A small multi-label image tagger, trained from scratch: 203450 training examples.
Rows from block 9 of a small multi-label image tagger, named by matrix and row number. Rows with one number belong to one neuron. Each number is 500 + 50 x the weight over its row's rms, rounded and kept within 0 to 999. All counts start at 0. Numbers have three digits each. After the name is the row's rms in percent of the matrix's.
After each neuron's rows are labels from the 100 images, of 14848, where the neuron reaches its highest value: "top examples" is what is common among them. Only what is clearly more common there than usual is listed. The data: regions of photos with short descriptions (Visual Genome).
# fc1: MLP up (model.blocks.9.mlp.fc1.weight, 768x256), inputs 160-191
# fc2: MLP down (model.blocks.9.mlp.fc2.weight, 256x768, transposed), outputs 160-191

fc1.481 121:515541470441576495520478533464411517408511429476489634472451586546549531539526518529498526529593
fc2.481 119:405457552556445393376542421493512493474478444505486512599498516379519431498490501433476545432428
top examples: text has "train"

fc1.568 115:560562504421479521483490430477428453521458477448501560575537519514578545494520554526473501500536
fc2.568 122:417496400397490499452478460479491550527553523553552426524484559480597421424505432603480433432581
top examples: text has "trees"; text has "green"

fc1.372 146:428603552528547498484479489472495497544537538518447477437441484441493543489540507556506551524531
fc2.372 135:510501513464533470523522526502542531447501513604501492447504491488471487540487508512461386520442
top examples: text has "elephant"

fc1.556 114:368595472495615457456542524564527466571558496439458520431433594496482477451558513560545547527480
fc2.556 114:545530552453506424499508475613526500455545485479515480462494473520461511561489476481566422498530
top examples: text has "hair"; text has "elephant"

fc1.90 104:482467574482417556463454435456397507558466517532520463518483499523548443522505575498471489478503
fc2.90 105:441560471581455475418562440424470446479454493482466455481603327462498521518456457518452505460531
top examples: text has "brown"

fc1.642 106:512519354541494484496511408501474577576393576556504491553474443506466491549596434542524497473533
fc2.642 110:471508564457457556488568466477499362408426518542524477472558473477550529485475541532456457682433
top examples: text has "sky"; text has "clouds"

fc1.747 085:526488480532556437461456528541563549489407518651523552512536487480459527577475485460544489548596
fc2.747 087:470496523517527542581466583477570529586440436523406488429460483465455571487485539462504474488490
top examples: text has "wall"

fc1.694 070:466590562429553466555439487566564550472481480457478502489465673418503510476473476533492532582436
fc2.694 067:510455605550494471445472504442583537606504616561497405453555491558520472498529413484519513523442
top examples: text has "blue"

fc1.257 125:512399458496480441483492527473402449484567442475531490567473507530559441433609512558603523575435
fc2.257 112:556544508606449469501498543557474549504479568540520511554578518508546463477448575572404533502548
top examples: text has "elephant"

fc1.516 145:526518438525499527570448544550477597509442565399445471482453510518512558484496522452470478557571
fc2.516 144:498593517520490469507545491529562556413527534507472461517509534487510446382459623518536549478592
top examples: text has "horse"; text has "brown"

fc1.162 110:503510503461476506449470516538463482561481537533421486398440535566525542511570466513448447504405
fc2.162 116:447488490456437468496580593442483542391492501469511457496464480487467483562569575472445476468547
top examples: text has "red"

fc1.466 083:563490573413493494375508496533481497389521420396561450512502455666445479494450397435553531522449
fc2.466 094:589465410535560384501460502494494418600448464545513457449473468435469446543540530512530499531355
top examples: text has "blue"

fc1.622 108:553489479549450537558495503529481483411539353494683446558534462442462466504520479446567382552442
fc2.622 105:479457619499452472531502479428475533552479494533439528514536509426459483448483540520383482517452
top examples: text has "tree"

fc1.154 124:566441507533480503480439548461476490516452509522532491475526434376464537557595527486587502549561
fc2.154 110:440498429494566460494501482456412524438423486462403456558543510503496424511517451537493477424454
top examples: text has "man"

fc1.456 139:485522548429447537467449571530554404536485439552531520447508538461491547378528507548482585542498
fc2.456 149:521505431559527523469529449546504576524471560519469537470620499529465469471526404494410518471537
top examples: text has "baseball"

fc1.401 095:492496505571580544633504435500477482552598462498547593439496466565471519584489562498439411473516
fc2.401 103:602526477415514484450444532483564482474476457558554461596520524560442449527515545519470414573457
top examples: text has "man"

fc1.350 116:589465480549560449507565475404564475456482529475451503550514463530481481552463456495497403563653
fc2.350 120:486393569570456537500503489528516450455460538459552395453512389470463446545443515490470470478502
top examples: text has "white"

fc1.580 135:508466441566472512553527476527478464541430477580518490551495510450468485389475508519532475488549
fc2.580 132:544523612476505457537457451456505484511541477434547526448507465442483543484524487474440458571566
top examples: text has "plate"; text has "pizza"

fc1.429 133:478507456541510545558455515411359421553473527506388464520491521450501494306462514465541476466537
fc2.429 130:454533550480483524493484621394504582510556401482582480419499394526487475530454560494457471542456
top examples: text has "plate"

fc1.336 086:468525516531480469472463460538473585478530539592461459523545511450516494556507486494467423497501
fc2.336 087:564458513472526477460454459423508524501456403550458501512505526442490546505520511402534398446473
top examples: text has "wall"

fc1.572 083:576527591446553546444624511464518464535564466404537419481498575489516419493532527519514488597521
fc2.572 078:410528525501473471565426569563548546586474524462536465471534422490410475510418582598442504458451
top examples: text has "black"

fc1.149 128:506523587444523580489573529469511442549509438478503455496467442496552456545471498586458415426524
fc2.149 123:488525490461502463493517534460511490427568516431555463495538406355513533499557499569527580474455
top examples: text has "red"

fc1.752 098:504532510631505550513533462539464420505416558417418540574432506539432507546536382505430478485535
fc2.752 095:523484562518541556621483507476504524436502457488436470587471546466435530486380491509473498465628
top examples: text has "giraffe"

fc1.325 096:504565407508582517497465519509565550539454501489545560547495569469486520467600460542456529426391
fc2.325 093:567493495451522520559477478543509451331509467486445471542415482421494461552516524451458462568510
top examples: text has "plane"

fc1.47 140:461488576576443470529485468479582505486521533457542590483491490591527433503502495525524435530526
fc2.47 134:447543543433461503484398587499597523515394458419524438486393517482549427545564472509433382544542
top examples: text has "blue"; text has "bus"

fc1.717 122:543504577439507389522417493588416508393534431514527583432580529454509476439502491527507485499536
fc2.717 111:498466565491519470494506494537449414416511511469438458409467515483506554559525520410450464527446
top examples: text has "pizza"

fc1.563 067:543497520435499562475590614470472446379501570430546537503558535508487545649352497487505528476534
fc2.563 076:638486468503540428488497554409551499545491502546535415476581642510458507560580436516460446555482
top examples: text has "blue"

fc1.421 121:591464481595501502457483500547531533590612540548521504500571502509468549550595521525599475500544
fc2.421 119:490542540548492580608497406474573425531460592509503445486451528431528466503531520457429438513507
top examples: text has "tree"

fc1.755 110:456520612513392507503529524495500422508447557435467475379492503431493431542521468479478471440432
fc2.755 112:484490537470553509506479442498501496404591466457521486541413448478559551497457559539582421470535
top examples: text has "zebra"

fc1.204 125:525536476468510422506547567485427483505528596529507483498475524489440561515513491476520494556630
fc2.204 116:478523490470408458471453534498568521547388437529552529530463356494501527624487427429595464515473
top examples: text has "table"

fc1.424 109:475438633405495450494527562485462570453494510530506481591461544525483456508591597519490475531555
fc2.424 102:506437465509579408560411470601569566462506511522533508538528558477530480501549498466570522504578
top examples: text has "train"

fc1.167 072:549534435527488569485527458504386416462479381483514536441554495517462451572485523470455509511477
fc2.167 076:455465428481462501480462545530521472463437545580458349449442502487538555500591439421470484499584
top examples: text has "clock"

fc1.662 089:405529408543614536456497462474429501558479561574498440551583547473545383504497479517494470489514
fc2.662 091:467589514396506517509537522615606479460504517477512572544512460484503436534429503489504410547547
top examples: text has "sky"; text has "clouds"

fc1.761 099:476515526547435549435574412573478545564597495504566582401480514599404547537518471476503394520538
fc2.761 107:472523548479521645497428440469595495519497544567526422502517508414559530447485515539510455567497
top examples: text has "clock"

fc1.27 134:389521547556539463517500592521477425495490464448542451495496472536510561510440493546604526573467
fc2.27 130:348538467523504499496463512556531490595513502554564518447457543531528457436549529517543493489414
top examples: text has "sheep"

fc1.482 107:512434560451477510507583507524538471432561580445517497498474613391576487460438420569571474451446
fc2.482 102:598492446449448447568534470430461472531507448479548461499486498442458352517522568396445473502506
top examples: text has "white"; text has "man"

fc1.499 097:515458603450430449540447463541390501441487494580537457547528410459434571525478525544581522563503
fc2.499 089:505523548466432524505516496506514559374466405422531635553487588429572570505570392500549486510544
top examples: text has "train"

fc1.425 087:549534483522538423517537479514433579451498540461544552511394562444483490505450482419503542581507
fc2.425 081:382493533601471557428546440402464512514401505422457490500539464454419420572525489450414503493542
top examples: text has "tennis"

fc1.475 142:484485407443515576519464501491442446487539578528427448561565490448565517510428486477530535524488
fc2.475 137:420404433504415508537542479495517521433537469516620561545490530450543435418550446482603463600472
top examples: text has "motorcycle"

fc1.53 137:494559439514508555490530553509512483580493531521592437472483444452522557558518442529472458540408
fc2.53 135:536475585518490510523359495519557532526606465473462496554482489468526432444604502485475524493551
top examples: text has "trees"; text has "tree"

fc1.709 127:473536458464559529569528488522383544503524501527476510541436504455503494443445505525506486403415
fc2.709 125:539478491504406465500550458454549441506492485533558468507432451437422403523491481467514550555491
top examples: text has "tire"

fc1.419 094:486440601495460438535614493420424491465530472509549525512380560539530552608422468503490535537521
fc2.419 099:500500498498609493504540515423485524533545465492598398491445448464511513440454479453509476571549
top examples: text has "white"

fc1.754 116:471497511530524565531556515488528577551499376506553520559489556551433477390512397480480478486557
fc2.754 099:450473511516482432508504462577528543384466455588488511514433592521493505501454493555368461451481
top examples: text has "sign"; text has "white"; text has "stop"; text has "red"

fc1.170 069:570459524594465459497490431484410485521482414513482495522573429496497559474442444441471526507445
fc2.170 082:529444469496517649459513534592442471498390548573578398519470489420502476547524526547472456512471
top examples: text has "yellow"

fc1.458 114:506471495456474478447517487480419462481502450516472464520595475491518480461501342501510530512499
fc2.458 108:505385516568510531499617399495517526412489514488466527522507517447530500559534564547407515438554
top examples: text has "yellow"

fc1.540 118:521440466480440601519571568502431470499501515464509490561486511553522565600459386434620570543508
fc2.540 111:448528564459438482482544505536553486508483549391514437586505531439569396423552558487493459540504
top examples: text has "car"

fc1.418 056:542485484523509486640617494468443473537475427434486484490538449552535542476541653467415504561435
fc2.418 056:551470479505523546453466486516499503535456455486541460537463562548485608515537498583503458493521
top examples: text has "yellow"

fc1.480 137:504451552390527614465507606555582438504463520482458522525445441453464472383493471443525449447578
fc2.480 142:495449466508500515473415490467534499542444503555568513529477481472443470426420489491461553448467
top examples: text has "baseball"; text has "player"

fc1.448 127:586506467524536491502490480456509425568522585475497458540522490474589496467546474574433468475458
fc2.448 126:513499493497390410541497457462501519621511497422465485449527488603437506450575481483569502477433
top examples: text has "hair"; text has "man"

fc1.610 067:549554518444524518505445453562593475512548501474550459462508462512458422478462471496483510463476
fc2.610 063:512432383518532588523552538523472536574553366507451448531537406492441406479530502491503432507449
top examples: text has "green"

fc1.548 142:575474585448463482483495430495498501540556397516529598514460500597515513520401495487477518532389
fc2.548 140:483497619503488426519533555426515498481505566467405514565400505488485478519447507520598535521476
top examples: text has "wearing"

fc1.81 109:443473503549565479527517522501558472485528498568497580524480521496386608554456415420528456517523
fc2.81 107:494520503561459447595508511541501500473417500530529572468425485458525469502455517465641447600561
top examples: text has "hair"

fc1.298 091:583567517472607516488469533502487528408454485466503538503597443550457556515471538465487413439433
fc2.298 085:522582455469471510586525504511469564469440436558401586519434531574478498536479423576568496431453
top examples: text has "white"

fc1.240 143:561444496423558532533594534475501461499476537505505510478383587456504493490483516567514574458508
fc2.240 125:458429478486455511473415450542445516490474579490468503508445485383404548402534504590489565542467
top examples: text has "tennis"; text has "man"; text has "player"

fc1.76 123:531541515504375425587517491500551523447406468484565524504532541536476517585526463581483496540473
fc2.76 121:417534661512514436581567539531545418508476552505449462413524597435503468488465520467453510604494
top examples: text has "bus"

fc1.43 130:526483566585456478529541420440599459530495415602506521439469580426484463480483464511451540533557
fc2.43 127:537514550465551534588503427532449493541532452498497507464450452418544413579484551509455555542471
top examples: text has "pizza"

fc1.402 136:558514463519463476487432464478558516469502590487567543510549426447479391575470409443485508445492
fc2.402 131:550539558489515530555515498531550434459476449544478547485446448411447552592476475473504492505492
top examples: text has "wall"

fc1.487 154:491506587433421399551476575477518481561595419398505544511474461522542612437449451554468502434493
fc2.487 157:559557403441518518459501463445464460565523460420611446600521484421495424514563456521501485430567
top examples: text has "toilet"; text has "white"

fc1.141 117:465490446461475492420569490652492498567460530524537422499577557480550543500505423472497467522500
fc2.141 126:497520516436550579461457575432514575465394487563412475518467457463532527469504521423500398444519
top examples: text has "pizza"

fc1.616 126:546455485515578594477481486465537412501407511434473469512529536453502521412518559538445512491473
fc2.616 131:484491600466602554533513455507518510380480412578480433526339467483487495574535586484495491467540
top examples: text has "tree"

fc1.410 135:508476476460542555400404439495414588504511552618569432566573620415521485555421565416546534484564
fc2.410 127:506520537562504509519563533501560479451445486583519491484446525358450448505413494539508547506451
top examples: text has "wall"

fc1.64 109:459476559483517475504465397487463472443469532633502422472516382559403580561465460479455530516535
fc2.64 106:552526543468474558577435531470614522473531464496535553487447469533591507396496584617607488519484
top examples: text has "train"

fc1.627 127:483453492445448534491447448528587511500520475526573569415490595431487449475540606490426543464509
fc2.627 129:487515472515486439516543601567534618589404460547407468526532505452449479415434471491572493547450
top examples: text has "man"

fc1.328 096:515431394412401539536584641484479479416448492470523535610552495476589472565537491476545609552427
fc2.328 107:500481432502441473514510484542551528473474513422558440519525456542621496390533436582548533512453
top examples: text has "car"

fc1.667 087:540519484516497543524596507518544594536441460532476373410517465526475501519419534437575497610480
fc2.667 086:446567420538465518476430416474482516479461557452513418460448499506563496600555524426537619509450
top examples: text has "laptop"

fc1.460 107:471466477503521482463516475500484541499507452572481526455571432519537581401555553532418502603523
fc2.460 104:543489457435584492459510523551512523565428477600552487501508515499478505514441484490507476546445
top examples: text has "black"

fc1.225 101:442499480487550546584550459552534390458516366481467407523541536488465504465537621486516435515492
fc2.225 102:501514496585475607547509482556534497418452525467597531489506495456600565615600439533462446557438
top examples: text has "building"

fc1.254 061:542444599477532512530601396452530440506534524441448493553443448481451545436431480582464533551525
fc2.254 065:508576464509542514490448458478462515517543503498475500588396484506492370520559539529529420504450
top examples: text has "water"

fc1.211 108:501534518507478566500525431648421523521505458415589568360559501576528517432532536450534461468508
fc2.211 103:478481421578404420541529482543517458515426477559453458459476411471508597527546497517391472583427
top examples: text has "clock"

fc1.469 132:489492615465539472538509523507425578476468412555481415528539552510425542535456534532570513513545
fc2.469 125:496460629490451530513443482451561501446506516456553618472486594448529492410481474509586477470549
top examples: text has "train"

fc1.109 092:432457452588604504432526575554467481509468483455497560423612524486525423549545483562569530535368
fc2.109 100:559588650510584405455515592567461561602491576456464481503545419515512537511522547550489504523431
top examples: text has "trees"; text has "tree"

fc1.447 091:467544477408565618518549533448382493469488589437497540562478502568490408402400536460521524549489
fc2.447 094:502555443530466498507518562457542468580455402523395491432564464495608529502427542504527421508422
top examples: text has "white"; text has "man"

fc1.687 129:398506365470560518462481497398503543509401481460528436445500520471562501441528494464500470523473
fc2.687 134:449499525493449495563492509460557440420492465513466550484595506529571527530499515549537518472470
top examples: text has "plane"

fc1.393 125:438532554556522520404509482513459548497523551521498477481576462466458495552553615455478518510485
fc2.393 124:461430586455533405550501480404486497454595569392484464554532427472527460486565587494576560547539
top examples: text has "zebra"; text has "black"

fc1.745 106:465500551576369567504519532464477416507450565520502523571537523545552568502487526403491453572478
fc2.745 113:472469434506534435478477533515381461485550523386563485506524448498585487446503532505619617493523
top examples: text has "zebra"

fc1.72 138:461535500530420498534546547473502527401569587547513512512526493538549385566595466427512502479623
fc2.72 136:501568558523516434484454467526555495348404465490569623418514454531532477444467482438460521496490
top examples: text has "bus"

fc1.683 095:423491597437442509449513474533521495516560535542489504494452494402540460460494521558579526535439
fc2.683 099:411457501424421442542556455471434556463490490430455584594517483400488497511493578515489530570472
top examples: text has "man"; text has "shirt"

fc1.54 123:498489604537446537492560520462514504563456486441430557554529533472565468489618424477468514528570
fc2.54 119:555563527499523493409481484556497522442492493468539480478436525552413511587555421615532490547467
top examples: text has "train"

fc1.305 147:465496681429544507533548475487349411496550435509445539460570451496417434506451443435534479506611
fc2.305 141:493442522442487480529516492559574482496495582472491534462533502473468526492567495483656571553500
top examples: text has "train"

fc1.648 116:495510531499471558440575488563528423504446442535506425414512364519494451386621499588480506482507
fc2.648 113:566457418547588441436564507520490599535503505486468567507462427545389503492451420448437427500539
top examples: text has "baseball"

fc1.746 056:451550489529454494522412506434485545561551474459458509536429379500477498543541530550503514432488
fc2.746 056:474427544521482486535405496502519562464523522512595480441507547500529506584584549447537493493536
top examples: text has "broccoli"

fc1.619 133:434540527439577496507468535411470571561445468489535500486589485481484495514478509476470464597463
fc2.619 132:428465443493517580469400541434469582433418503536447466504561518497554511487466468555575514527556
top examples: text has "cat"

fc1.396 078:470573558535560553433545474495525557503557529567475512584482475398470435490621570390402526495518
fc2.396 081:509469466539612537520520521533461519508598504546526524500447510556506512569446492536519548449522
top examples: text has "horse"

fc1.411 136:509535601500506496533465518499523459477428588534525488446603538493442423436468551488470575480533
fc2.411 126:472553531569549467482392484470527490485617455540484539397453559460509471545522550527540551530477
top examples: text has "elephant"

fc1.731 094:512435478507531432499564460541521468528434552497560437428417521453570484463431485573480484476427
fc2.731 096:543505502485497485501491471491461514551496448486593484481549448528428560420581486574485550453459
top examples: text has "man"

fc1.28 131:600494491500557521409505483417495581514347498486550542492477481502541543489509481467496593539480
fc2.28 124:558493412497485431502461457455556556365397537494523440417512441505490505587487499436522493483537
top examples: text has "laptop"; text has "black"

fc1.349 094:677522511587468520473552464526527406492506523456412464580491528444519522511524530524490415517489
fc2.349 098:511402575486487390625495488480575531485564519514519466565582567509462406454513429461565497531519
top examples: text has "giraffe"

fc1.288 158:498449518443573511525502567434502638520408432518535425511470548516398500429494498507499496506583
fc2.288 152:384522536505463468587533539563496509418550449543543538492493451506526476455488563507364529533533
top examples: text has "sign"; text has "white"