A small multi-label image tagger, trained from scratch: activation silu.
Rows from block 9, named by matrix and row number. Rows with one number belong to one neuron. Each number is 500 + 50 x the weight over the matrix's rms, rounded and kept within 0 to 999. All counts start at 0. Numbers have three digits each.
# fc1: MLP up (model.blocks.9.mlp.fc1.weight, 768x256), inputs 0-31
# fc2: MLP down (model.blocks.9.mlp.fc2.weight, 256x768, transposed), outputs 0-31
fc1.301:435537507530514435475453472502543527520536613525514406458489530420515460456534492531498510474586
fc2.301:518506589509538564490471508443512581518515469442437477516417584588522573521453523580446447496459
fc1.302:519502558532429546451492515475527402432450529524518481480505508498513477516468460480616505468455
fc2.302:539553524460432495584456525502558524416514540444541512496524585446459551570528492497526496467435
fc1.303:442535529525461476502573482468581459478490440482467471470448542516492579600499537485512529596447
fc2.303:502478437430423477568550526480495476444550435494507526488538482439444408554500518582423562544551
fc1.304:532489503371591520423489556433444386495579544484490439429502518516559554505494551573456528588516
fc2.304:466495461480586447501507533485468406599412586527463436559453466628523489423502425502484496517488
fc1.305:385625499433507337522455544462495449635369463545647659479483553542469445453547526484610484499541
fc2.305:548657401495532509420471563602599415611625388541611428338404607471607482544453532555542511481494
fc1.306:503408523516452436498482491500561479525546508575370539546488477485462544569556486538525502570502
fc2.306:556420448459511600388529438524584403483522504393431554526568491452568436607447525414531519552477
fc1.307:482484532477483463575487535472470493434473536477491407568537554523498490481527461502391465489548
fc2.307:532480416462439547510551593458527526444532523435447542575458432469539517464524533459552470561469
fc1.308:421453525455496561468465491443546417470554465539476566479517504373431516510438470537466475457453
fc2.308:569412550517489562475496547471417516537461430563513539657568499486488500401497502477448449573502
fc1.309:469476541432499547516497535485509472461506478511479485467508531506473476499526508487525505432498
fc2.309:553574485525504474502480499505481517484510498573475506504412518480501437482484527496451502515520
fc1.310:512529467544489487562566555560442552572519549583593566502521575415438484529530530493416472472556
fc2.310:400502457520505440539483455559487491501446389521514471560594449535513437479662484488458538480384
fc1.311:527447514486444491525515508403477543539551442411506531498433384480487550515481480489557576565503
fc2.311:560522602572520478470552509489505511546536513463466538506601519554501548563504507480593485441612
fc1.312:471523624472521533553498573484482498509548542494465528460458471418594432496414528530485553442523
fc2.312:525495544528456552556571576429481479554572509547411476501522482438489385569469578441536397534557
fc1.313:564430492505464489485504535549524486471507538542530493498486506481558565443542504480417424454601
fc2.313:514442473500571532481458437603494555542514519482543509538476456451514457523474502533439510500443
fc1.314:462523579489439513550509594482482575534492544518465519468456499485561500560492509464548456508492
fc2.314:534457501449555608427408552437555468495544445677535500503498456455412558491527510576512479528535
fc1.315:420621552451505444557452577519398449534604580489515467500495519563514468550559495443496440404493
fc2.315:656397442432505509564412453484521514483476446509515386480570472500553557503518458572493462421409
fc1.316:498488538516527488474504464499524530509481514503467488522506486517509501528487494526466553511468
fc2.316:503491479509466508501500507518471524522482508482497483497471525476492500495494489516543464466555
fc1.317:443441606537535481492593456408543456498494393530518352533550538478557477495564405482504560438507
fc2.317:532527412548563449544425509466530519516609501470388525484533525518464440455498500494616513630475
fc1.318:505555477492523518500585522483505530526511495471490482512479457516514479514510438510455521488484
fc2.318:464534526410472483455454533510544521524543542539485468533455575484528505534521479495490584502522
fc1.319:491536523585527515431473494547470527527513533498522501456488544495557616420491621516508441504591
fc2.319:474520504534520428535511574489490565526485533548558349595555523449437414464520452469490428464529
fc1.320:488468437539409451423571524617567471624441427552561593451363405614484651496506595589548495501459
fc2.320:608421520505510537533513546590467521635501521467547511546539483595483593468547435484620463511563
fc1.321:460556488532525604495507493530516516543554510452478462453453478447493482470555546419414515533526
fc2.321:435559490527466522451525549637609456492480484500444470470402485519556478520526619568410466498406
fc1.322:568525563633493467511420516529529509474373498557531538429548416490428476496489502496660463489560
fc2.322:476494485443466394530530485522530502547542470519535494555467575513546464583533513575474517466521
fc1.323:506538413481481477522511414437586480478465402534463402437462518544574451576506570561528459580494
fc2.323:552564545505542510499516561412559479490478445498485541613545517442583512592474523460433532463574
fc1.324:435542454514461540448522478478522455511548530490518503452524456525487513578509583497488504509538
fc2.324:583534489502508517454486521530425498520533528560553508511559409547470489602473458492464521490545
fc1.325:565470506544468537490579565452493408534438550432466507527539503434536461523464490558538504507553
fc2.325:494595478478565566539580582461542487544478509581520476468518407533504581514459397461533484497465
fc1.326:395564449569598542436513481472519493506592531498558540473548497508530505452519558458451517489493
fc2.326:555487441527443499501479432467505501424543505534545479443505512526548438467557538446470424428455
fc1.327:485495453517494501516520517535461565486489487550452471527524488503471511492543526477571482494469
fc2.327:532457534442476558496529453410560567506480493488508559521541459539503544522480511513497549536537
fc1.328:496541576484455512549535474482449443555494553572519525456514503541469520493459466491546486485526
fc2.328:541490518455456507432521376447547479464444502467531616433489497476406517547530394457527382575416
fc1.329:492637509533563527551564475470447469556475552429568544427584491492556519486440528483470521561522
fc2.329:493473529531573489506531464561497539527507479540479497496537481528563448484497536448526540536418
fc1.330:488510499489476511507512495522504521490484550464456510455457505513480493483552555508483495459561
fc2.330:456499492531466571556487469555500528496488559501491517500464492512465510530576550503486506472514
fc1.331:490507493462501465479551524492540557497551447497499464456502541483511447515499490465481541500539
fc2.331:545512485416576421469590435498509493432482468542508476544441493496548450567514437438495524525510
fc1.332:482406479595469462520487465492539498558481462510453485480493535609533467470434474536541486545510
fc2.332:584526521534549453490499526497533494452524478464561522447500448463545557528451450597505442521519
fc1.333:505583531552434560557617531471439602511499570509509510489527529438521453436506587561545417528457
fc2.333:523469417433520508515542506524467501464531531574542530565491446480516621545419538512559490494475
fc1.334:436477506516474575495495503496461525538502506491495483463501436533577455495507455524473507442551
fc2.334:518474519482512475492568514512422492586481448533478412510612506430421508562503485468469458542554
fc1.335:371576530406470416523544457512448516491550390374469490502639486518503511407395452404573533525426
fc2.335:450407446534606425452510454436434395534561416475466496451587486495399564418546459550496503444569
fc1.336:468488457490470475538478495491422547511475557444423531521470547418563544440535616492467510480568
fc2.336:499465500522497568508515518483508542561393523547526552536500494455489436540521462598578495448573
fc1.337:444549504447421487499502491468533509513493507464486560495476492454560436531516575519503571510489
fc2.337:445516433533474471472498471541520483550557542547511477531448500417468495476505451482451532550486
fc1.338:511520583523431447510540521472502481454497641616510533504598460561465493531520530480476645427514
fc2.338:563539532437518552568441483533437577509510497516416438524594576513533536508542511528449512506588
fc1.339:556519482548521523475470489451499440441416524497454545480473422496557533433464533516303370404460
fc2.339:509426380380525579588456575551464536510465589480468474432470456453551509509496521553468430498580
fc1.340:455525500524496624516518461527464562421487563482545516523448509484493449556411487522574466531483
fc2.340:550477508543510475487534516479515474505503513544503530573507492527480525485447530474526504522444
fc1.341:457510596535406551509502459546484412560446493550509477586450563541454527377550454480495540572409
fc2.341:609480497593491481484497411454444416499440483484496494531425366491543538506511574507524528474537
fc1.342:456470462507539567556461484521411444550492435475514496515502384458509485484433424506491577482488
fc2.342:561536479525447572473459450496422403542471476503467511552417534593522538419512508492475429540513
fc1.343:542545507491564529471600578468574409528465502519564511480549484474464462457513560565447482524535
fc2.343:487494436557511515605553497501399499509528489453513473532456583403529477440419504458435501442468
fc1.344:484520522442495434613439419498540554490486538476454484479517521562380463455464465516423501481524
fc2.344:453487434601508444435447487466522496505577422406545459474486498482512486441452483482504475509469
fc1.345:502419532500559473529529490525583458515480584448572523523549431481579524477403556518456494456560
fc2.345:431527496416529419539646542597555535532507485538454448467541407520447551484528535465410519500505
fc1.346:469499567481461414439488428489462566435572446528490520517529534386517442549489464364514511529503
fc2.346:479525463467530459422450576511510551536539502527599557405535537426403570458571516546463413601454
fc1.347:541545502531533500480447582434626470455455521510428518547522486460489504464541453427558478613517
fc2.347:551477541504489492531507535474547482470543491471460472547534521502502410481506457520504470476448
fc1.348:528530513482466551532433514507518565538464465497457428576652528522476462640441437459507469517536
fc2.348:647559541490454469383535429364549417424449620576531521575458591544408466571605538488592564570533
fc1.349:512511510570530532555528547526531514473522477455512541438417494437583533540460551519373372495437
fc2.349:451472516499534547508492513584507538535511532561482567500467506473546472485570549444470566461367
fc1.350:426519459488502556511514595471370466536522466458528347489592437453504533539534487484422546524560
fc2.350:547474455428551535522463457518415504454626554522524396546499586492551401530534471539531478407409
fc1.351:487550520471522476536503456496551530524530483516493506471467437514553508556453521397581527521511
fc2.351:500514471504485451486477572497528438538416480516564496468585470554499527531475475409504568586459
fc1.352:456445489472463506483538553535576459445439534496495492357489502433648493550509490437498419525485
fc2.352:524519450523417488497473434611530470521528581532485497438491556537508410525679547484481528535481
fc1.353:551526506478501499448621439517487412517515578452482529493545512504446441446519617487481420535519
fc2.353:442491417569488522508421555358499453483549434424592490579501442577611446574545458581566524583360
fc1.354:636414444479498524548579473448482510582500470461495464589491505451535545476516474463350457511356
fc2.354:526490507447589573536428488549565460393467558484521435531459624431539612532565538558459455515440
fc1.355:436596560515539526526589473447496541489443509471516418509462482505513656511404567494463458644442
fc2.355:480506441534570537485482515584547549393491489467437433537475539480599559678589422440499413549540
fc1.356:497526551461402557515491505492478492466520424497462468527507476540457546513485530547543535456529
fc2.356:495473576492488526505481516517486471534512457524564533406539592523469579454493556510553533564521
fc1.357:462522496526476448550490485449518465477527529447580537493502565632508497506376498549531527458593
fc2.357:521549570481535514500470517458512490500499483471475437531484415479489501546548512535428450570479
fc1.358:478548536537505402521480575481456449383456526499472548505490502484471456453514492544461493464449
fc2.358:568522524464512549505489563528489482517479555546557480554452507500572597480475493382550461491506
fc1.359:487494478527578509472513419446470513503480414496499522489539488447551446573513462464554429562511
fc2.359:568537515453538473522498545550542482449514459518489502497498526545484501503536486423516518496437
fc1.360:514522454454570474514526472534487463503492479492469491590489562468468521422489543531461511532521
fc2.360:450550504509538455537498459574464542466528464558469507513492546450462577534471473520569465438528
fc1.361:234513511610565497590497587445394523463582474635489562590511458496626491526458484401474457533505
fc2.361:438618401456549530292651607423495629489416511509464510482534562579448507470654362501502501552462
fc1.362:498534507474422581474449464476552528445535431410562438490532349454441558528433473461496427530486
fc2.362:502488473418621543512544428462530402576575469466475491558507443447316464402563522479496520493521
fc1.363:489426470386516512451463489525494510500497461590493521566496470454486479453478479507490418469493
fc2.363:443509433518631554491513519493464491442568622505506472444544525564460558546548473465462546461483
fc1.364:479469497555401519474399487552528570414452493465474512444489417569428534562410490453547594547499
fc2.364:434533453547471556530598498508556574392547422555575473515440578526494449455525451470471483547466
fc1.365:474519577537469517547389570472432522503472553483546558456674560511446532538476426537512410403461
fc2.365:515477501497526558581573482478523477451510567495514443556491524460522544558475513567534548410449
fc1.366:427459553521507478534469476472517514480488525493508519530537556493456418488470449473514499503456
fc2.366:467482475554430545521546503539509484486490500508490497486473515508445445492496514507475477489466
fc1.367:451522507477491509485491506431530517506449510482520519459452513538525422478589441494566439517508
fc2.367:518446436477558443448475484482553532552490536464494470537445491510526436524511467529445509484456
fc1.368:527601586501421565466599496532511530520487495493472545482498442475510491551423430536454508529508
fc2.368:498507417499551498510507475467526425516468541569509411522483485520475506508534416521537499479527
fc1.369:565480561465536567464435468528465501489480501521455457484483461522540481497445469503487531541526
fc2.369:465522533476470514512497502460568500485429462535488432495439497472552395544524491483520527555496
fc1.370:504473632554508530480459542498455456482491526517530472540581582544492513500476528517481517564453
fc2.370:482508543462485496537385539452489528466519530490536474465585459512465523501464518526469519446508
fc1.371:412488550546461559570468641420508481579468515492591487418524488530472513528441475532573481402504
fc2.371:559433484500485510497432529469438548462508438550509526484552466503360436576485444547596483492496
fc1.372:461581716613468400515561610519474452483642410489493448571445460513449387503532480722561459621523
fc2.372:493417600445406501501613427338567385521486503553614446513525445496604531546580516514567526564472
fc1.373:563505546484506501459499537505459483539450529534519523585465440508525556539512437456430531465546
fc2.373:477443436436520490505486497478438475429511553541472543499471495630444479503522522494432537599515
fc1.374:574464536519524535478529513475421484475539475491495523532540443475512540492450517534437473522481
fc2.374:485449509456584435521497502502488496459536539448515519537497466467488502548461536514468523474515
fc1.375:393634513428513507391681417369421533626409517514513518552524394456504408594505498567432391496497
fc2.375:622505369430492448506503474380465453514536593604556546468435509442480344520422459457557515504486
fc1.376:436526486506463531443493432488520418433519428495536571634444481531523527387567454454542473382587
fc2.376:507438503448500484439589567490434526572422498536432566521445505533552521490562664598495513588577
fc1.377:512460523509487502585505506510457527516431493485542585543504448478458535507368494509483530578442
fc2.377:469486502517544517476521464411488485474522488506489410557479503508509547510427457558513511437502
fc1.378:503515554457477488483580555570641497527487426482525510464478447440470556576521556481539513488516
fc2.378:471449555409508437465477546456487522485559361415600516481470420450529530484483413494420438481602
fc1.379:469496489592524556413529456475563491532499511564475418547518596510523453466440483542451530476516
fc2.379:510521489491474495494500483550558489552451559540528519465398493465499471538491512564505377540553
fc1.380:494543496410518530492580574525559567461531475481555512506561598504617458497495551508515384520480
fc2.380:470532399503518498449535507519458538532429547453453454570458443544507396512451526494478449480498
fc1.381:492543494478540474543539484491469582499499466501503540446482452512497494502440530519468518534510
fc2.381:500454542460492512544461504494482489528531464506548507483451458514532549504460460573516442495538
fc1.382:529471510520498480478511490488590465391551494423571475530534407456431515442555467575500451508613
fc2.382:523511516486505590486475455494433535489453467413466429490505504501430401451525510510465503555460